A small image classifier, trained from scratch: 3.33M parameters, arch fnet.
Rows from block 2 of a small image classifier, named by matrix and row number. Rows with one number within an expert belong to one neuron, the router's apart. Each number is 128 + 32 x the weight over its row's rms, rounded and kept within 0 to 255. All counts start at 0. Numbers have three digits each. After the name is the row's rms in percent of the matrix's.
Before each expert's rows are labels from the 100 images, of 14976, where the router gives the expert most weight on average: "strongest on" is what is common among them. Only what is clearly more common there than usual is listed. The data: capsule endoscopy frames (Kvasir-Capsule).
# router: router (model.blocks.2.mlp.router.weight, 8x160, trained with AdamW), inputs 0-159
# up: expert up (model.blocks.2.mlp.up, 8x160x160), inputs 0-159
# down: expert down (model.blocks.2.mlp.down, 8x160x160, transposed), outputs 0-159

# expert 6
strongest on: finding: reduced mucosal view
router.6 090:092126114113090096177167175101154090176079122142114087121140187103105119083096156135123151104153087075112143103072132138095122117087174124112082120090119146067130130162170176165122126093129123136147172084163113167145166169169130158175165158120107128141191101175113173169165092099088197058111081161101067114123131108120186087131150091121090088082135170124159090133154083114106129076104176119150079094134102135098171116134169163151180108132124144130076141099164161121144105130176168
up.13 111:098128038128128128128128128128176128128128177128128185133074128128128128128128128089155128128070170110128128128128128051128201159087149170128062132091128046165128128128201091128180128128168128091098140128128126128081148053110149096128128112166128128134100128210128128165096133196104145211128128090144128099128128149128128180135066166189128128128128165103128144059128112146073128128200128039135153128125118170128027128128128149128128128123164128128128109111158128128128097128183128
down.13 113:187063155171171118128128055137128002142128128128128141128171128128090128216116173100128128128102128128075192116128128128128128128127077128128117128094128151128137123150128128167128178088128104166075128123096148128171128095102177093128128128128128086128128139128054164128166128216128092128128089128128128167210128136128128128133128128128128128119129128132194116128128133196128056128044109128128152149128197128155165043128119174128138128128162128121061152120105149193096115128168088
up.14 072:128155128128128128128128128128128128128154128070174067055195128128167163128128128128128128138128128128088128128128034128128128128128128128140150063128128128167147175077128123075128128085128170128101128128128128128048059128128069128054141128181128128043128128210110128128128140128128128128069111128181128127128128128128128128122090191143128162128220128128174063194166128188128157121151128128128206182128046128128091074128128128128128158128128077128045128128128128128096128128166083
down.14 079:137128128128158171026128128128128128079128137128128195128128128128181116119182184175128128102099165106128128021170132128090078128128128158128128128128128118053128154128116219128128128128149094128128098128085060128128206128128110132147128162187128104120114128128128160128128082096127128128128128044126128113128077176113216122128128128128128128128042128104215093128126078171128098101128128215128190128128128128128128128039144128128128075128164128128168128128128128128128078128128128
up.15 074:128128128053128112165128128128128128128128056180104170136153202128128128178154128128128105154128128128128128128145181128182128155128128098128128128128200128194128128128119128128090231128128192091184128150128077128128081123151128128072094128154123128128128054128128012128128078128128188124128128088161128107128128128128128089128144128148106151064128128128212128104186128128075128128199087002128128128128128174075128128128088128128128128128128128128128128128144128128082055099128128
down.15 086:128128177128053128166128071128128128065128128128128075128105128234128183085128128042128153113146073128181128128128128150128128128128103083206149128180128128128081128128115229146128135128070128193104072128128109150144128128087107134099170162130178128041080128128127128128178128128190128159128128139128128128198073178184128128110128128128039128162128128128128132077208121097141119173128178128128093143136128128065128128128126087128128128091128155106128128128084128124128128121128128
up.16 109:200128128072128180128195128150061161096087128128128128128128186128128206123149128068128128128086128128083176222083128071184135128128140128128067128175128091068080121095170128144086128128074128058153129169128128160178128086128133128128128128079128128129128128130128128128122255128128136128128128180128128128081208137089168128128116141128185128187095128128128152100128192128128115089128105128128169128128128167190128128177121128065106140128128128163138128184128128128128121128128124
down.16 107:098128128128128128128070132128131060146128128128222128196160100128100128128128128165128110128151121128128124128060128179128128166080128167128128086124107082187128195128159128128128128149128113128128090128176144128165128142128128076128092125157170128128123094128058086128126076128084128177215144128128151128128108079149128134181128128201128109128128128128128077132210055182128089138107127160071196128128161128128128128077159228123137128191128177076128089128114107128128128089045128
up.17 092:155128128168128063128128063128128074096102128070128128196087091128128066128128128185180110128186083128140150128128128165128067145076122128104128128128112076128128128128128128128128152099059146133128093157128138128172115128141128085128128128128128128128098167098128128182128104128183160163064128128133128128062144110089150158128128071128194185169135204065128128128113222140128128128197133165128128135106128128160128223089101049128128126081118226178128128128128153117128128104128128
down.17 099:205128128079095128094128128103113128128086145157128165060128175089128128179113128128219128102128191101128128128146104128128128128161128128128155053128068128128099174058149128183128146128128128146128128128046169128128133128150078195113128128128151128129115091117196100128128128128125128134160128120128121005128128142139091091199139134161128135007144104145128128185116128128205128128149195119181128165128096086093128128128198128128128049128128128128128128128128128128128148128106128
up.18 111:128074128177128128089128214162128128128061140177078094078128128142179128073147128145157122128128141128135128128132128181073145095128128086147128136176128128128128128185128079159207128128164157109128128128162128112128090105135162052153128128102209150128053187128107047092128107128198128128128128128164178091145142139141128128084128128096174057148093060128065128093035128160190128128128100128129128120128140070156128128109184128128069133128164128128128134102155116101128128170100128
down.18 094:197109128128064128129128128128128128128128128128128128128128128152128128128128192128133128204062107128149092128144128082082176128128194128024128149116128115109178121089106128106128174121128147128112048102182166242128144128128128104101128128109128128128128161128096045128195092128149128215128145172184128049145097106128192071181128096128128128128128159084169054144110189159128128128081121128183155128166128128162071128113134128134128128128092128128116128126128171128128128082128128
up.19 119:166168128157128153128128077166143094187171191128166128128052128170063122242128128103128078128075128128183155185128192128124141128065128128128128145128128128128127128136128107081107128162094128128128128191128128118128101128192128118176128120163072128187100128026150128109128128130102222135151128122128075080136118128128128138128123128128110128102128100128040128128076101160166105103139128100128128128128128118075166041162128091156070128128079091128145128077090107128128128128128128
down.19 098:128128128128090141128114146107128113128128109128128128128086128128163128147128128117128128135157128128128197128128128128070128052093071128128128130044087128070128092128068138128128128161128208128165128045120128132192198128128172128128173128128128068143128110190128104178179128182142128151039113135128101110128162128089152073128179143128128091128128128158153075128128186150178129128088087170128113128176128174078128075128158128153128128128133128128187159039155200146128128141054072
up.20 088:188128128128128196128128176184110128128128128148128128103209086138118164128116128105128146145128128184090128128187172128143128128170094128128122159128128128156029173128113128128128128128128101128128128128128128128128094128128128128114128128167128128117128030048128137062128094174109128153128060199105098128070128164128128087100168184128128128128128059128183128156128128128128128064108151128064125112113208128104086128128044128160128125079128128128128124045128128091128208128044128
down.20 100:148088128107128105128128128139128128128036136128128176128075128128104128128109128128128134039128170128128128128082128128209128200128173175134128100128223128142160128128056128128128178207128128158142128165107101128138113128128112090128151128143211138099128128083146128073128128088128128104087128169172128157128152091061128128141094128160095104148128088097123159148128202221084128128087137059128107157087134128128206128111128128164128128128128085149119128168128055128203178128119128
up.21 098:161038132099128076144128128147128248128128128128197128099173119125167128128128167128128128081128136107159128090128130128179128128171146129103108147114140120128128094128159170128086128116128128062073128167061128148128091128128132075094052179171128128128128152128128080141128128128090056128128128128073128128128128128128128128085128128134188132128128184128076101128226128187128205189128128038128128199158166128099101130070102081128157152128165128128158128128128128128095120077128128
down.21 097:102128178048128128128077128188092079070128128128128128180076140176128100128128128128155183158095128144092074128128058128115128187128131128128128128147080199101155128128204171102128208128128101128131128179128117128152081128128128194128128128128099128128128085164169128116084128128139192139128128128079128128128128126098128128128095128113107074095128095046128130184167128128177128089128156128128188147128128077128128128154128128128128128128086128128128192128248128062128202125070128
up.22 095:202128143159128128128124128132139105081117000128212128128128154192128178243128128128164128241128128071128128128141065128128174132090164128071128128128128136128128098128128128128128128128099128174128159173060128128100128175090128106080154128123096128128128128128077168128044128151121128128128170196128128128110128128128128128084128128128128128128128103173128069082128128128128128128128157128128183128128082165128128128089128048164128095084072121128128152101128128128128129069101128
down.22 102:128128055128128161128194128128106128185158086118149128106128107029128128128128181173128128128079128128184128092128087128103128128090128128190190128199083088128128111128091086072128038128137128110179090128128102151128145128128128166128128128159062128118128128163084178106127072171191128108128128128035128102128136128167092161128189160188133128107100128128128165049149128128137114128111128128128089128128179128166113128128128128128194213128198172068128128165128128128128128145128128
up.23 114:128144162113151174110181113128128107169144178209232128150128128048092128128149128087165103153112120131128128128128124159167128128128150187128188128128068182128128057128153128128097128101124100101111059128064128128068078128080154161148092119128172128128128140147055128128128128128128149091129091146177159186093128092107158165101128128071128128178060128128128086079101196128128154128200128128128128092102128113128091128128128120066179128161128171075120165128128085123201128128128128
down.23 104:166039128128128096128084119236053113168144071067128139128129128128128128128128128128128128128128128102128077128165086128128138128073128182128084137128064063196156128128123128081128128128127090111096188104178174085141128128128128128128074137208205128128128090128150097128136141128128081109128128099128128128188128165146173128128193128128161128189110040095128128094206128178128147128128127128128063128128146128128128199138157128146128151193128128128108128114128177115128128185140093
up.24 113:159128154052196160128128128128128128128135128068128101041185028109128059110085128160128128142164128126128041091187076128128175121143067098128128128179128128105128083128128128128128212115161060128128097138128128128177128128115128128128128128128128124051187128180084128128128157128128128083084207171135091126128187180128130128147128128153128159128128086128082117128128181093128163087128128128128146169087128128210102128128206092137128086090103128128128128128128162128128128138160128
down.24 092:061202128128128128128142185156128092102214128128107128197107188128128093128128128128144064158128097128112128128161128145128128128128128027128128128128171148141074128128128128128174046128091164183099128095128128074128128128074106123128128128217128182078120128128127177148177128128162128128128173128117128128128128128128058128093128149128128128128128128096228084128128128135157031128085197128084130128128184152160128128186128128128128128128229128147128128128128128166128128128105076
up.25 121:128128128050128128142098128128090128187128166080128123128128089204128128161199142190128128128090093107117128128128157183128064153190161164128084128128072128136168188082204183103128128128128128128107203162163128128128128071128164104128128159152128128128176128128097071128128193134128102128075139128128182213093142128081169160128076069128057128128135128128171128173128128128159094128128078086128114128076184153111128128128128128093128141128128111071128128098101167111128104042128128
down.25 111:141128142128128128124019128151114195128145255128128128162128158152058166080128128058140128141128128128167110096128128128191128094128128048124128059102128208124128128121109151128071093128128089110128153073128134128128128098128128128202128128077128128128128082172128165129124128104128128128128072157167119100128128159128128128128128128128102053128128128128170129128178075128135120165051181128128128128128128106076128128136128128105192155128185128128128179128128066128183128176171179

# expert 5
strongest on: finding: pylorus
router.5 109:095096204111063126124122138131117110079111073178111104108147149079112114076148154077121084091147110126081144161095104158079168110078168126076123103104152112081105176157103173168107080114160098172192129117151121163127129176139122158154177135141087129113158127083156114138143157112117139150156147170121094112130158102137153156069114133092095104092103133090133151045137078158129114090091134117135099121117151157144171120136179182131169153136119154132126069150157081180148072118233095
up.13 112:128169117128186118128222128128128103128128171128128210128122135128126128147169128149146091191128191128066161108182128099128111128128128092072100114096128092086128128128128152136128128065128072090128089108128098108162088058063128128160091065128102098128058128072163157094084167178154128149128168104116076163128176172177092128116128187128128151152108179128102128077128160128128160123155128128128128128167185084027125128128156110088107128147128167128149152128172057128128128128151112
down.13 102:150128128128153047113128128082209072092128128128128175128121128128128128156128081128128162097055129110128128063176101128118117101169203116183128161111089128128089124128199152128128128128089128128160068128148096152128128126128037167128074128096167122177128128135128089128128081128144147128128188115154128128160128128144200086144095128128140105096128174128128158128128128161128128128128128161128081090211195128128215131196078063128062100172085153128160128128167170128105093150128128
up.14 118:189128145128041128128067147110128128128205116128128128084066115128128167209132124128161128147198128163136093128128128128189136181167151151143128128128155128075140128182128128164128128168076128090128175128128128116089128128128175188106128162095128112146148128094133128064092180128128128128128109128175128184128143128128036128101076128107134102052070128128128128166155128105128128149166093128128167128107128086150128128128116128067097159128108157170205094128177113060063094070151081
down.14 116:128128128190128174128163128128127128128128100128150128128147173106047128128128095127128168128051128138070142128052192128163128164128128165128128128128209173079128077105128157103128128101128089082159094128144111128177128128128103076083151147104128159128210128128157143188091128122164128128056080128103169203128128098066128128128128128128170128128128096128153128128137142077128093058184128079072144195128067128128128104088165162128128169128149154128128163128128213128128138128043128
up.15 105:134181128128144128095145059128128063053128091128128184159131159128128179128125128128168107128072198128128128128128079128128122128122128074128128101128128128128130203132204128128173128069147086072116128128128173128128128128065128070128095128080172128128128128046128163128192172128123128128128112128144128053082128128176135105128128150128128244128057118128139128128008128121183138160108159107128128128122200128158128128193128145128128183164128128128128144132128128128087128158128128
down.15 098:092128143128098128128128145100128128128154128044161111119147091128128136119094129189128128128128104158128066111128219110128158128203130097142063172128093128128153095128138102117128128192128128193181128138128128128075128217128102128186128204128081128136121128151128128128106069128059221128128120168108128199128165128128128128128043093138128186128087128119171128104128152100128128128104072123128159128188124061128128128128128128077188128055128128102128128074128159087159075128128128
up.16 088:196128219212128115140128080083128118087176128036128176128128128128128093128136208128128097128128120128203128128128121128128128128145128209128104128128128128176128127083128110128128152063128128128128089128128163088128128128128128128178136128063128056151104128174170128163112128166128128164188110128128128194111128128088128206093128160041128137128128128128196128148128128123114174131128128128128017174128128128136128101096189128128134117085084052128128109128128099128159128132084128
down.16 085:128174128128144128128128139128158171128061128128166128088149058128128133086128128077128128200128128128097239128128128128173128128164128074208128128117174128156128128128128128128096110067156128169128128128096128154128107127123128128207128110128132128128128144105128136163128018128175128128128162128038082070128128100128125141128204104128085128033128142183117128128079081055128128057128128087121078162128128104128128181096128128128128128128172128128193128128128108128194128128180128
up.17 104:128208095178070128087128142101096186132128128174095128158128128143110136110199072165128158128107128128131128128128101128114157128128105128172168128128133128197103085128082128104188186094212128100128128128128117128128092080128128131128161128066128128128128128128103128144128144128128092128087075025128095115128192128088128199105097232097232128084128107171154163128128135149148079128128169128128106215128128128128107128128176128145128118147128128194128128074128128077128116104113124
down.17 083:154167127128128128128128128176128128128167128128128098191128186106128074069087128128174128162128122128128168074128152039128128040132128128128128128200117128128072128128149128198135128094128089148128128128128081064128128239128120131138180128128131130179128128169081128217068128128128133128128057139168128128128128140128101164128070128128128128128128128046128149128128128042135176099126045095230061128128128164123128101128128170176128104128118128128128142128117128128128128128128107
up.18 088:128093100068150110128047128185128128186211128128151148206128128157174128128138128128128128179104128128101128055128128128156128154128161173128128106163116128114068148128116128128086209193128133009128128143097128128128128090128128126060094127128124102125128085128128153128067128128128084155128128097081128177128169128128161128071128110128197143128149113112128069128128128157113128128223128128073084128098099128128097128128141128128153128128195078130028128128108128099163176128128098
down.18 088:165147193093147128104139128110177128190062128128128074128128098210128098128106128128128128147161128138128092137128076210128116128146128128168128128094128128148128128128128128128128116128112128128128128090142214061128128128074079128128098088177128111128173128128052128128128186128128128144163128115109166128082128128128168062163128062109107128128130128128128128128203089128058128203126066128148128128128203199108176128188128128128111165185128128161160128095209128128128061133128054
up.19 096:151073137128128128172148128092076128128198193115128128128139128218128072101128121213128128163128159222128128092128105165128062128095128128092128124128128128128128128128128128121128046128128128130195201170128185128110160128117128092095128074154128128128173161128123102128128105128128062128128210128106128128131128128154128174128076169167192182128128128128066170154128158128128128128194128166062212128128135128128163077064128084075149128091128128128128128188128128128128111128155128
down.19 102:087083093115090128128142128128128193074123128183190128081128098192128154128165128094218128107152128169128128204162143024187047128128128128128059128128133128119205087128128128196124128128129128128128143075128128100104128144128128198128128128151128146128128192128191128145128107109134128128090177079128079061101178128023117149128149128128128128128128094128128089109128128128122128094128128128128128153128128105128128132128121128177122128214106128191176128055128137128128128155104128
up.20 109:131105105087181128163128173159128074128128128128111151117077078121183128128128128148128128128128134071128190133128128128128128168128128168146053185112128128108105128128176142128128235209128154128093128128128082037076119128128128180128137152128164128166181136115164128158076128128067091128128128128124128138128128080128074128128128173105113214128128071172128128128128128128115069128180061189128127128128071128101089099086167128195171128128128128125144128128128086023128128128157101
down.20 093:128023174128128128128128128129180121128105093128183077154128201128086128128100063090128107128087128128166075128056108125128121096128184128128128129106128128179016096163128128213128128106175128219149128128119128089209128157069128128128185128128130128128119086128128140072217128128070101128119128174128128128147128128128128189170128158128100128087128128128106138128146128097120128128126128167128128154088131185128174128128086204145142062128126093122151128128128128178128160128107128
up.21 121:090128167128097128086159135164128118091178152128128128128150137128177171128069085060128128128175154064091128128139124111144087128173142128092128128167128099128128128128137128128128111082122138130164060128181081128096128128188128046073044128172128128128128128083210086132128206193102128128128102072137128178128192128192136128128128128128128128128128209128106204094128170128140128128128128113128114128128143066167128132185128107128128115076128128128083156076128057128075128186128089
down.21 108:177128060124128128089074128128098173150128162128128128128128100150167065147128128178128128105074141108128128125128160128128066128182128119156128128128138161071088128186168177178105058084153128150128128128128138128128102128126128091128128202128128217105107098068085128107069128128057128128128128128128128128177128128077128181169109094121106126063176151076128128128114128128072128128213150128128104054103128095128128119128128193237117128141117123068151156098169128128128128055128137
up.22 075:128128147121128074128128128128128167171113128128065040111128128146179107185073128128128128128172128186128128128128172178143128128128096128128100128128128052128092087128128087128128128128128128131127128128128128146106128128098071104128128166086026128128128147128128080128128184128128128128148128128178128206128080181055128128189167128128103128128168121069067157128128195128128092159226128128128184128156087153167087128128152093071107128128011128128128128155194128164083128128131128
down.22 108:170096128145203059125217128168128107128134076087128103111184128128128128128152180080128128154156128129128111085128128128128128207042108157128128128156165167155105167154128195105128141128164113036126152128172128164157154167145128123128128124077042153107099093138203128145080128093101128128074128095128128128128089128102128188105118128128128169101101128128128128128128044203128128128091188157112128132092128128167135128125128128071064101124128128128145124082128202128128128152128072
up.23 107:146204128108172128200150128128128101128154128128128128032128128128157128182084056128092128190128128128161128063161128128171128128128118142152059128076128128120128128128082128170128128116091128091128117128128128128128095183128155113128088128128159208083128128128167153128128128128128053101128128128085128114128125128088128128128131128128128128128082066149053086104230128128152170198151065129084128164128104128195082129027128128103128128202128153128128182149128083128112085128128128
down.23 102:128128168113128128127007194090143128128128128067128128128128128128169128128128128128128066128128192128128128128128041093128205128171138128128128162128128132089128106131059128119142128128104121128128137197163172128158128056128128128134128075128082080128174128133084128089128171128128158099128128104128128128128100006128106128198082167147191128128128128128128128128128044172128128210128128175128128128128128111126128128108128128156178128118128128198128128064168128126128128089207168
up.24 092:128128185128067198092116133128130167203128178084128145175128091061128128168161128128128128162128157095129128154128036128128128128128148178185046128128128206148128171157128128128128128128128167061177128132128128128166073128128096035128128179090159128109088084042128128145128177128128128128143208128128150081102128128128192168128128180108128128128104128160097128128128128128128128128128128120092093147128097128068063128128128096128128135128137083183115128187075077128141070128128117
down.24 096:137128128128143128115114128128128128128128128128050128111255159198166128139128180190091128201128102128128128137128143128128128128153128128128200128128151038128179128116128128128128080128151120128074128103158128078048202064139110128206097078180105118128148179161128071096128128116128181125128087128087112176092054128128128172128128138128178172073151128128128108128160081098128175128108057107128128125099128128128128128128128177128128048160159131108128128129128128095118152138128128
up.25 118:128128125128164128118128125128117128183101128199128128087128112128128128141128131086128108153128128136077128074128066162184128150128163128095175169243152128168128144128119148110159128195059128128128105128128111128128090128087181128128128084128149025167128093128109186156128128113092128090163128128128085100128128128128168128087145105087159128150132101173128128162182212068122079130128128090160173135135128128151159128056166090191191037128128060089157128128167128094128141141128141
down.25 108:128128128110056128128128128128177187094128084111128176181161128128128128128090113121128148084242128128128064111044128171069109171106213085127090128136125128128188057128128185186128098100078128128128160143065128111176080128128128128128151128128173151128128091128127128117177199128128160098170149166089128128104094128138101128128128103136128128128173091128169128128128090165128128095094045128094128128128128155128128128161206128128066130128128170110095102128128128164091128215128128

# expert 3
strongest on: finding: ileocecal valve; finding: blood fresh
router.3 114:102144079148130114130086175125148122166135132112110080137073130120072095103111156085095117066168092102101136140067177146095128062107108139117124094079109155161118138181115169125196083152139098156162140128184130169127162113180144162157188130143108112104144149134119172074142153102051121129149172098147104101175084087089093087120119097117143133101072120095160105131165118161067116114116116151176147136158104136119167138133062140174145155107167130165092170084189117100142184160054149
up.13 083:128128178197128187120123128128128095180103137128128178171128128128128140117128128128172128170095145128128076095163150128128128128128108128189128128165145128128128128128161093118128128154089120128128128157128173128165128128128148128198128185107128128128128128128128078099128169083154172128128128128143149128065072128128154074176128128115235091095128204128128101088128128164128102128169128080045128128077054128128128086128082061103072128081135193062137066059128144208155128081128176
down.13 085:091152128076180128165091128128128153103128165128128128052074128128128090128128128102128128128128128128102121088156173190173128128111128195128095128084213128128128128128128077128128181128091071103128108044128033128128201128128198106098128096128208098141128128170128128128128128175128128195027112128131128098096128128114128128202128189128166128090128128082136106128090137086128122100128128128128128128138146128090128168128097128128128080184128211128159055128128128131193128128128128
up.14 089:128128128147128072084128211128126184128107188153242128145206169092151128128128128134099115128128128164128128128128128128090188128128128128128128095128128063128133055150128128070128115223128154128093128188128084128010148082150128128153124128128142128128128129128149128075118128128128128081133128069128128128146105128128059128153128128176173128148175128088128128128145151133128128195128093166128128128065118055128060126128167128128064111135079128128183128128154128134049128128122100
down.14 093:158128140128128128128128128075118230128128070210135128128160128076095128128087128133128128128128041189128091128128128088128132149128128128128144086154172128128128147174184128192102115128128128175128128128128103128119128128128128128241200189137128128128123128074053180117128181128077128128128150128128128082164128195189128128130132128121095178128116128128128128128128128128191128128128199103128128195128149107196154128038141115128128128128048128172108129128179128103128128128071167
up.15 076:128128128194152087128112186068128128128116128075128128128139128175117073128093128220128166128128128128177128071157128128128173040128130128213128128197128128128179128128149128128128202128128128128128120146128058134128090128189128128128128128128128128144116088128090128128128126128135128195128186128198128128195083128180128195092173149128100128128128069128013114128128128090128128128183128128080162128128196087128128137128128128128128128128140040128128102128128137190073091112128128
down.15 092:128151128154128114115128132165051105128128128128128128128008128095184106128061128128066128129128128140128128215060128128107128211067069128156076128083128155128128128128128128070128204128128191094179036128128128200128128128128128158128106128121128101128128162128157128128184180128128093128128128128128128128058128172128128173144179036119090128128128118128128156160173123128128160128128128128128128128089131128128102128128080128128128191128128128128235128193128128146131128155128112
up.16 116:128128128128194116128128148128128155128128128051103128128144128128128128077140065128128164128145087189176128128128128128110128128215066128128128085190128128071128110128127107128170141128128116128128152128078128124081091128157128128095128144128128128128144128099113204128128191128128043128167111128128141177141128128128099086120118123128128128186128128128128106181128163172138078155069110128140088128091168085191128090123089128128128022128116081128225128163128128128128029178161226
down.16 098:128128128075149136128128128086105128128128128102128128128128128128128150218128183128106042110128128070128128098128111141128128149128128093116180107128128128128128128200114176200084076128128128128128128112128128199039128171128128185200104128128128122185128147128128096058128170128128091128190209153038146061063213128128104128148128128155119162128170128119128128128128128151128128157128128128181081217086165128094110117050128128183167128128097128128128128115144129128081128128128128
up.17 101:070128128128128099128128128128128128077128172165078139128128128128128128160112089128128128128128128180128128128128082094096143190196128168128128128076048090106128128166128109128147128097136053181128128159102128128128101128128128085095196128200185116128119143159151169144102128128180184128128056101028128070137095166173111157100096131128128092189050122071128128128128128067144128166123190128089192128128152115128066162168112133128128166148128128050128173169128161101128128081111128
down.17 096:128178128128152091177124120086128144181053127128128056110131182092128104128128128084128145119128128128128128144128128110114177128128090128107128167128128158128168106117093128128155128128079128091128174128128119128108128128189070080199150128128128141006128187089128128156227128128125174093081049117112066128128134128186128131128169083128128087128128128083153085128199168136098148128115170128193079128128128128128128156128149132106119128128074209128128083197128163114134128087187129
up.18 125:128201076128128063128221128142128128128113064130085128090128068081072158161128076117050101098128128128178083173128128128164084144128077095165173128128176102128055128078134120128128196155128128045148163128166177128128199084128090128150134168128128128215080128164128133094183128128128195128106128115154128128128086128103128145128128128197128188128128090180115128137150161133128128124128128166128191136128097128128105163101123063128128062128128153128128128128128128128102128146128128
down.18 109:183128096128128143088098128053227128128128128128113128128044128129128129159148128163225128128128128119128128076128125160098128128128128128081123142092128104166128128128128128128151172077196194128093128165183128178255195128112128168139063128128097084158171137178138149128128128128144128113106047128103074115100079128128169078059119128128152152128087128128128074128116128128128210106128154147105128162128128165126128128128128106128089128128153162128128128128128128154128128128067128
up.19 095:128128128128141089128186064128154128128134096101080151128156128128128128128015128097128128077128128128159154128223128128128128128097128128128128128202128102154087128102085117128069128128128115128128099128165128128160154128072128128128128173138065128086128166141128128128128128140128128128128128048155128190062128128128128128128025127128128128141197128128191128128089128128128128096128092128107128128061077038128128158128128128128084105222161210162161087128128128128098200166128189
down.19 095:164174090082182213213049095128128093043128128087128156128128086128128128179076128128128099128128128128128128128041117128128128128138077083128128128155128128114128128128233098145193152049128128202128128128128128128205128128126102172116128128128128128128128074204128128128128168185137128128120128157184108098153128128128128128128128128171181128069018128071094146128135128128128128128174103128128128128105157159128128128128128082128128128106128128128096128150155128192130128128128188
up.20 120:128128128128130128104135119168120178128168084075101063128089128128161078202128128128182128128108157128128128097074128128128134125128151076154172128188150141148128067141188118128128164128128110128128128093095075128128128095150128081128169128099076153182128128128151128129128183090085229128128128191192153120128115159130113128128128146128190146152110156128098128128107158194204076128063102092128128145152058128128128128128128014128128094083128173059151128074128160128163078128120126
down.20 114:168119128128076127099128128136128128143161128076122206060199155113178101128088188197207152147064163197128128128128193128082128109104077086128076128104172110128118188128097128173128138110098128128135128128128143128191183128150128101128087076128128177128128128151128128128177190164057128093128141192134083128084159128132128169128190137053128128128128128150104128127128128145128190110091128093156128128128128087128185116128137077128128128214128152075128128093117131128111103134081128
up.21 104:170128128102209128106190128080128090101143128128192164084128128187176128203128190072128128128128226128088094168128132145128128128162128100076128153081174128128102128170103128120082128087119128084104128158110052111128093128128211128128128128128106128128057128128128128128128191128205160128094155164124128107128128128128141128111128107081148176111128128156071128128128224128063138129195128166128128128128128128117128128095128094180128073105154128205128128128146128128128055128109104
down.21 118:105098128065165128128128071089128157128198128083176077128165109128128130153175066101128136175179044128043128128128128128128128128128128055163176196128168090128182128128106128128128213149128111128128034128128128128133128157128128128135089128128128163128111128148125128128103163147128128128129128116048088128184089128128182115128165119128178128129179081150128128128089080096166113116128143160051128159128128158147155128105128128129128098180128128197086151128128128071137122128022111
up.22 120:174088156116195161128128128149128125076073102128128146128128128108082128128128128180184145162067203128128138127128110129192102168128080128128102148128146128167128090128189061167124128097128101128128054029128128130128128092121128164128083128128132128128128128090128128122152042128160128128170128128128128162164128170175128128119074128208163102171088105080128128177138059156128104171145144111114140128172169128202128128128066102128128128178074128141143099128140115160216128163128065
down.22 112:108071128179087075187128128134128191128107128129107128128110096106128128147128128164163128109054128202128128128128128115141128128060173128128119097080128146107128096174093153182145128122149092134128128128128094148142128095137051128105128128128128109128128128166128204128114084098101128128128028128189102134103103128161128167128128185128076084122101128076128128128168128104128161176128128171128146128102248170128128084230128128097128214128128066145091147128128193146143128128137092
up.23 098:198082139134128098128102128128106112099128136114128128128128128064073085132128128186128211183137154128172170128174128128128128080128128118225161128184128087128128128164128128128146128208128177111128128128128128130128128079128076128128128128128054176137128099128067128128154128103128128197042152128204128096128096128128128084107167128128162166187128128159128128128128128114142128128128060128191128078128128128069097072128175128202122128128128144173152075128128165054128143179090081
down.23 092:128128150182118128128191206128135105128128083080128186128093192128128128164128128156137128134146128208128128128128128128171176128054140128128079116128086128000070122128128128128128128128097059128128128096183128128128128100128078128139128128158128128128120195241162128128154212128128191103128128128093128128071128128128153110128032123087178128128128098128128128170101128128128128152168069057128128116128119128128061085134136128111128128156122128170142121152198128128142107128128140
up.24 089:108133155090128119128128077128059145052151128115180128128128128193128121128106128177151155102128128128145084149156163147128162128179141128186206110128128064128091125133239128128128128128108178070128157100128128094157128105110128067162128056156124128113128116128128128128177128145128128098128128220151163128128128128128128128128128128067083172128128128128128128128038128145172128128088064082149178128128154125128128033128128184181128128160043128137204113128124128128098128190132128
down.24 096:151138183128078095077095158128128140147092112128128138121180025128199108128138093128128119195162128128135123128128128104110128128128169121128150164171205117128128128119128158128056128128128128128088128169128085128128128128155078128109128079052128138128056061179073128128128128128128112128107231175128128102128128064128066133128070128128128128128166147128128137128139158146105162036102128146128101100128168130128126132128088156174128128183128056136222128109177128128128146128058145
up.25 100:136128149128119099128159154128173134100164088085100128117128128228155075111128093128176095141149128132143128128123128128163128128062128128128128139148128070128128148138022173128178128128069128104128182128128170171119082110095128128093128098128128128128081160161142128128128110128031163128128145161158128128167117121128128227169128205096094128174116128129187101128128089063140128097085116128128128131157095128128069144093128034128128128059189066128105190128128128128128174169152128
down.25 106:128168070190215128182128176188128143068094112128128128128157128128092128094128128128128163172128129128128128123116166128128128060128151128104075128140128107128121102085128128088128116165128112128042056128128128128092182155128128035108128128089152128128128128128128177134077088156128104128184128128128123128107100233147128172161128107213128118128103163128172128162128158105128128128078182053115050128128168128112109128128159128128074172145148048126193168128128136114137128176132128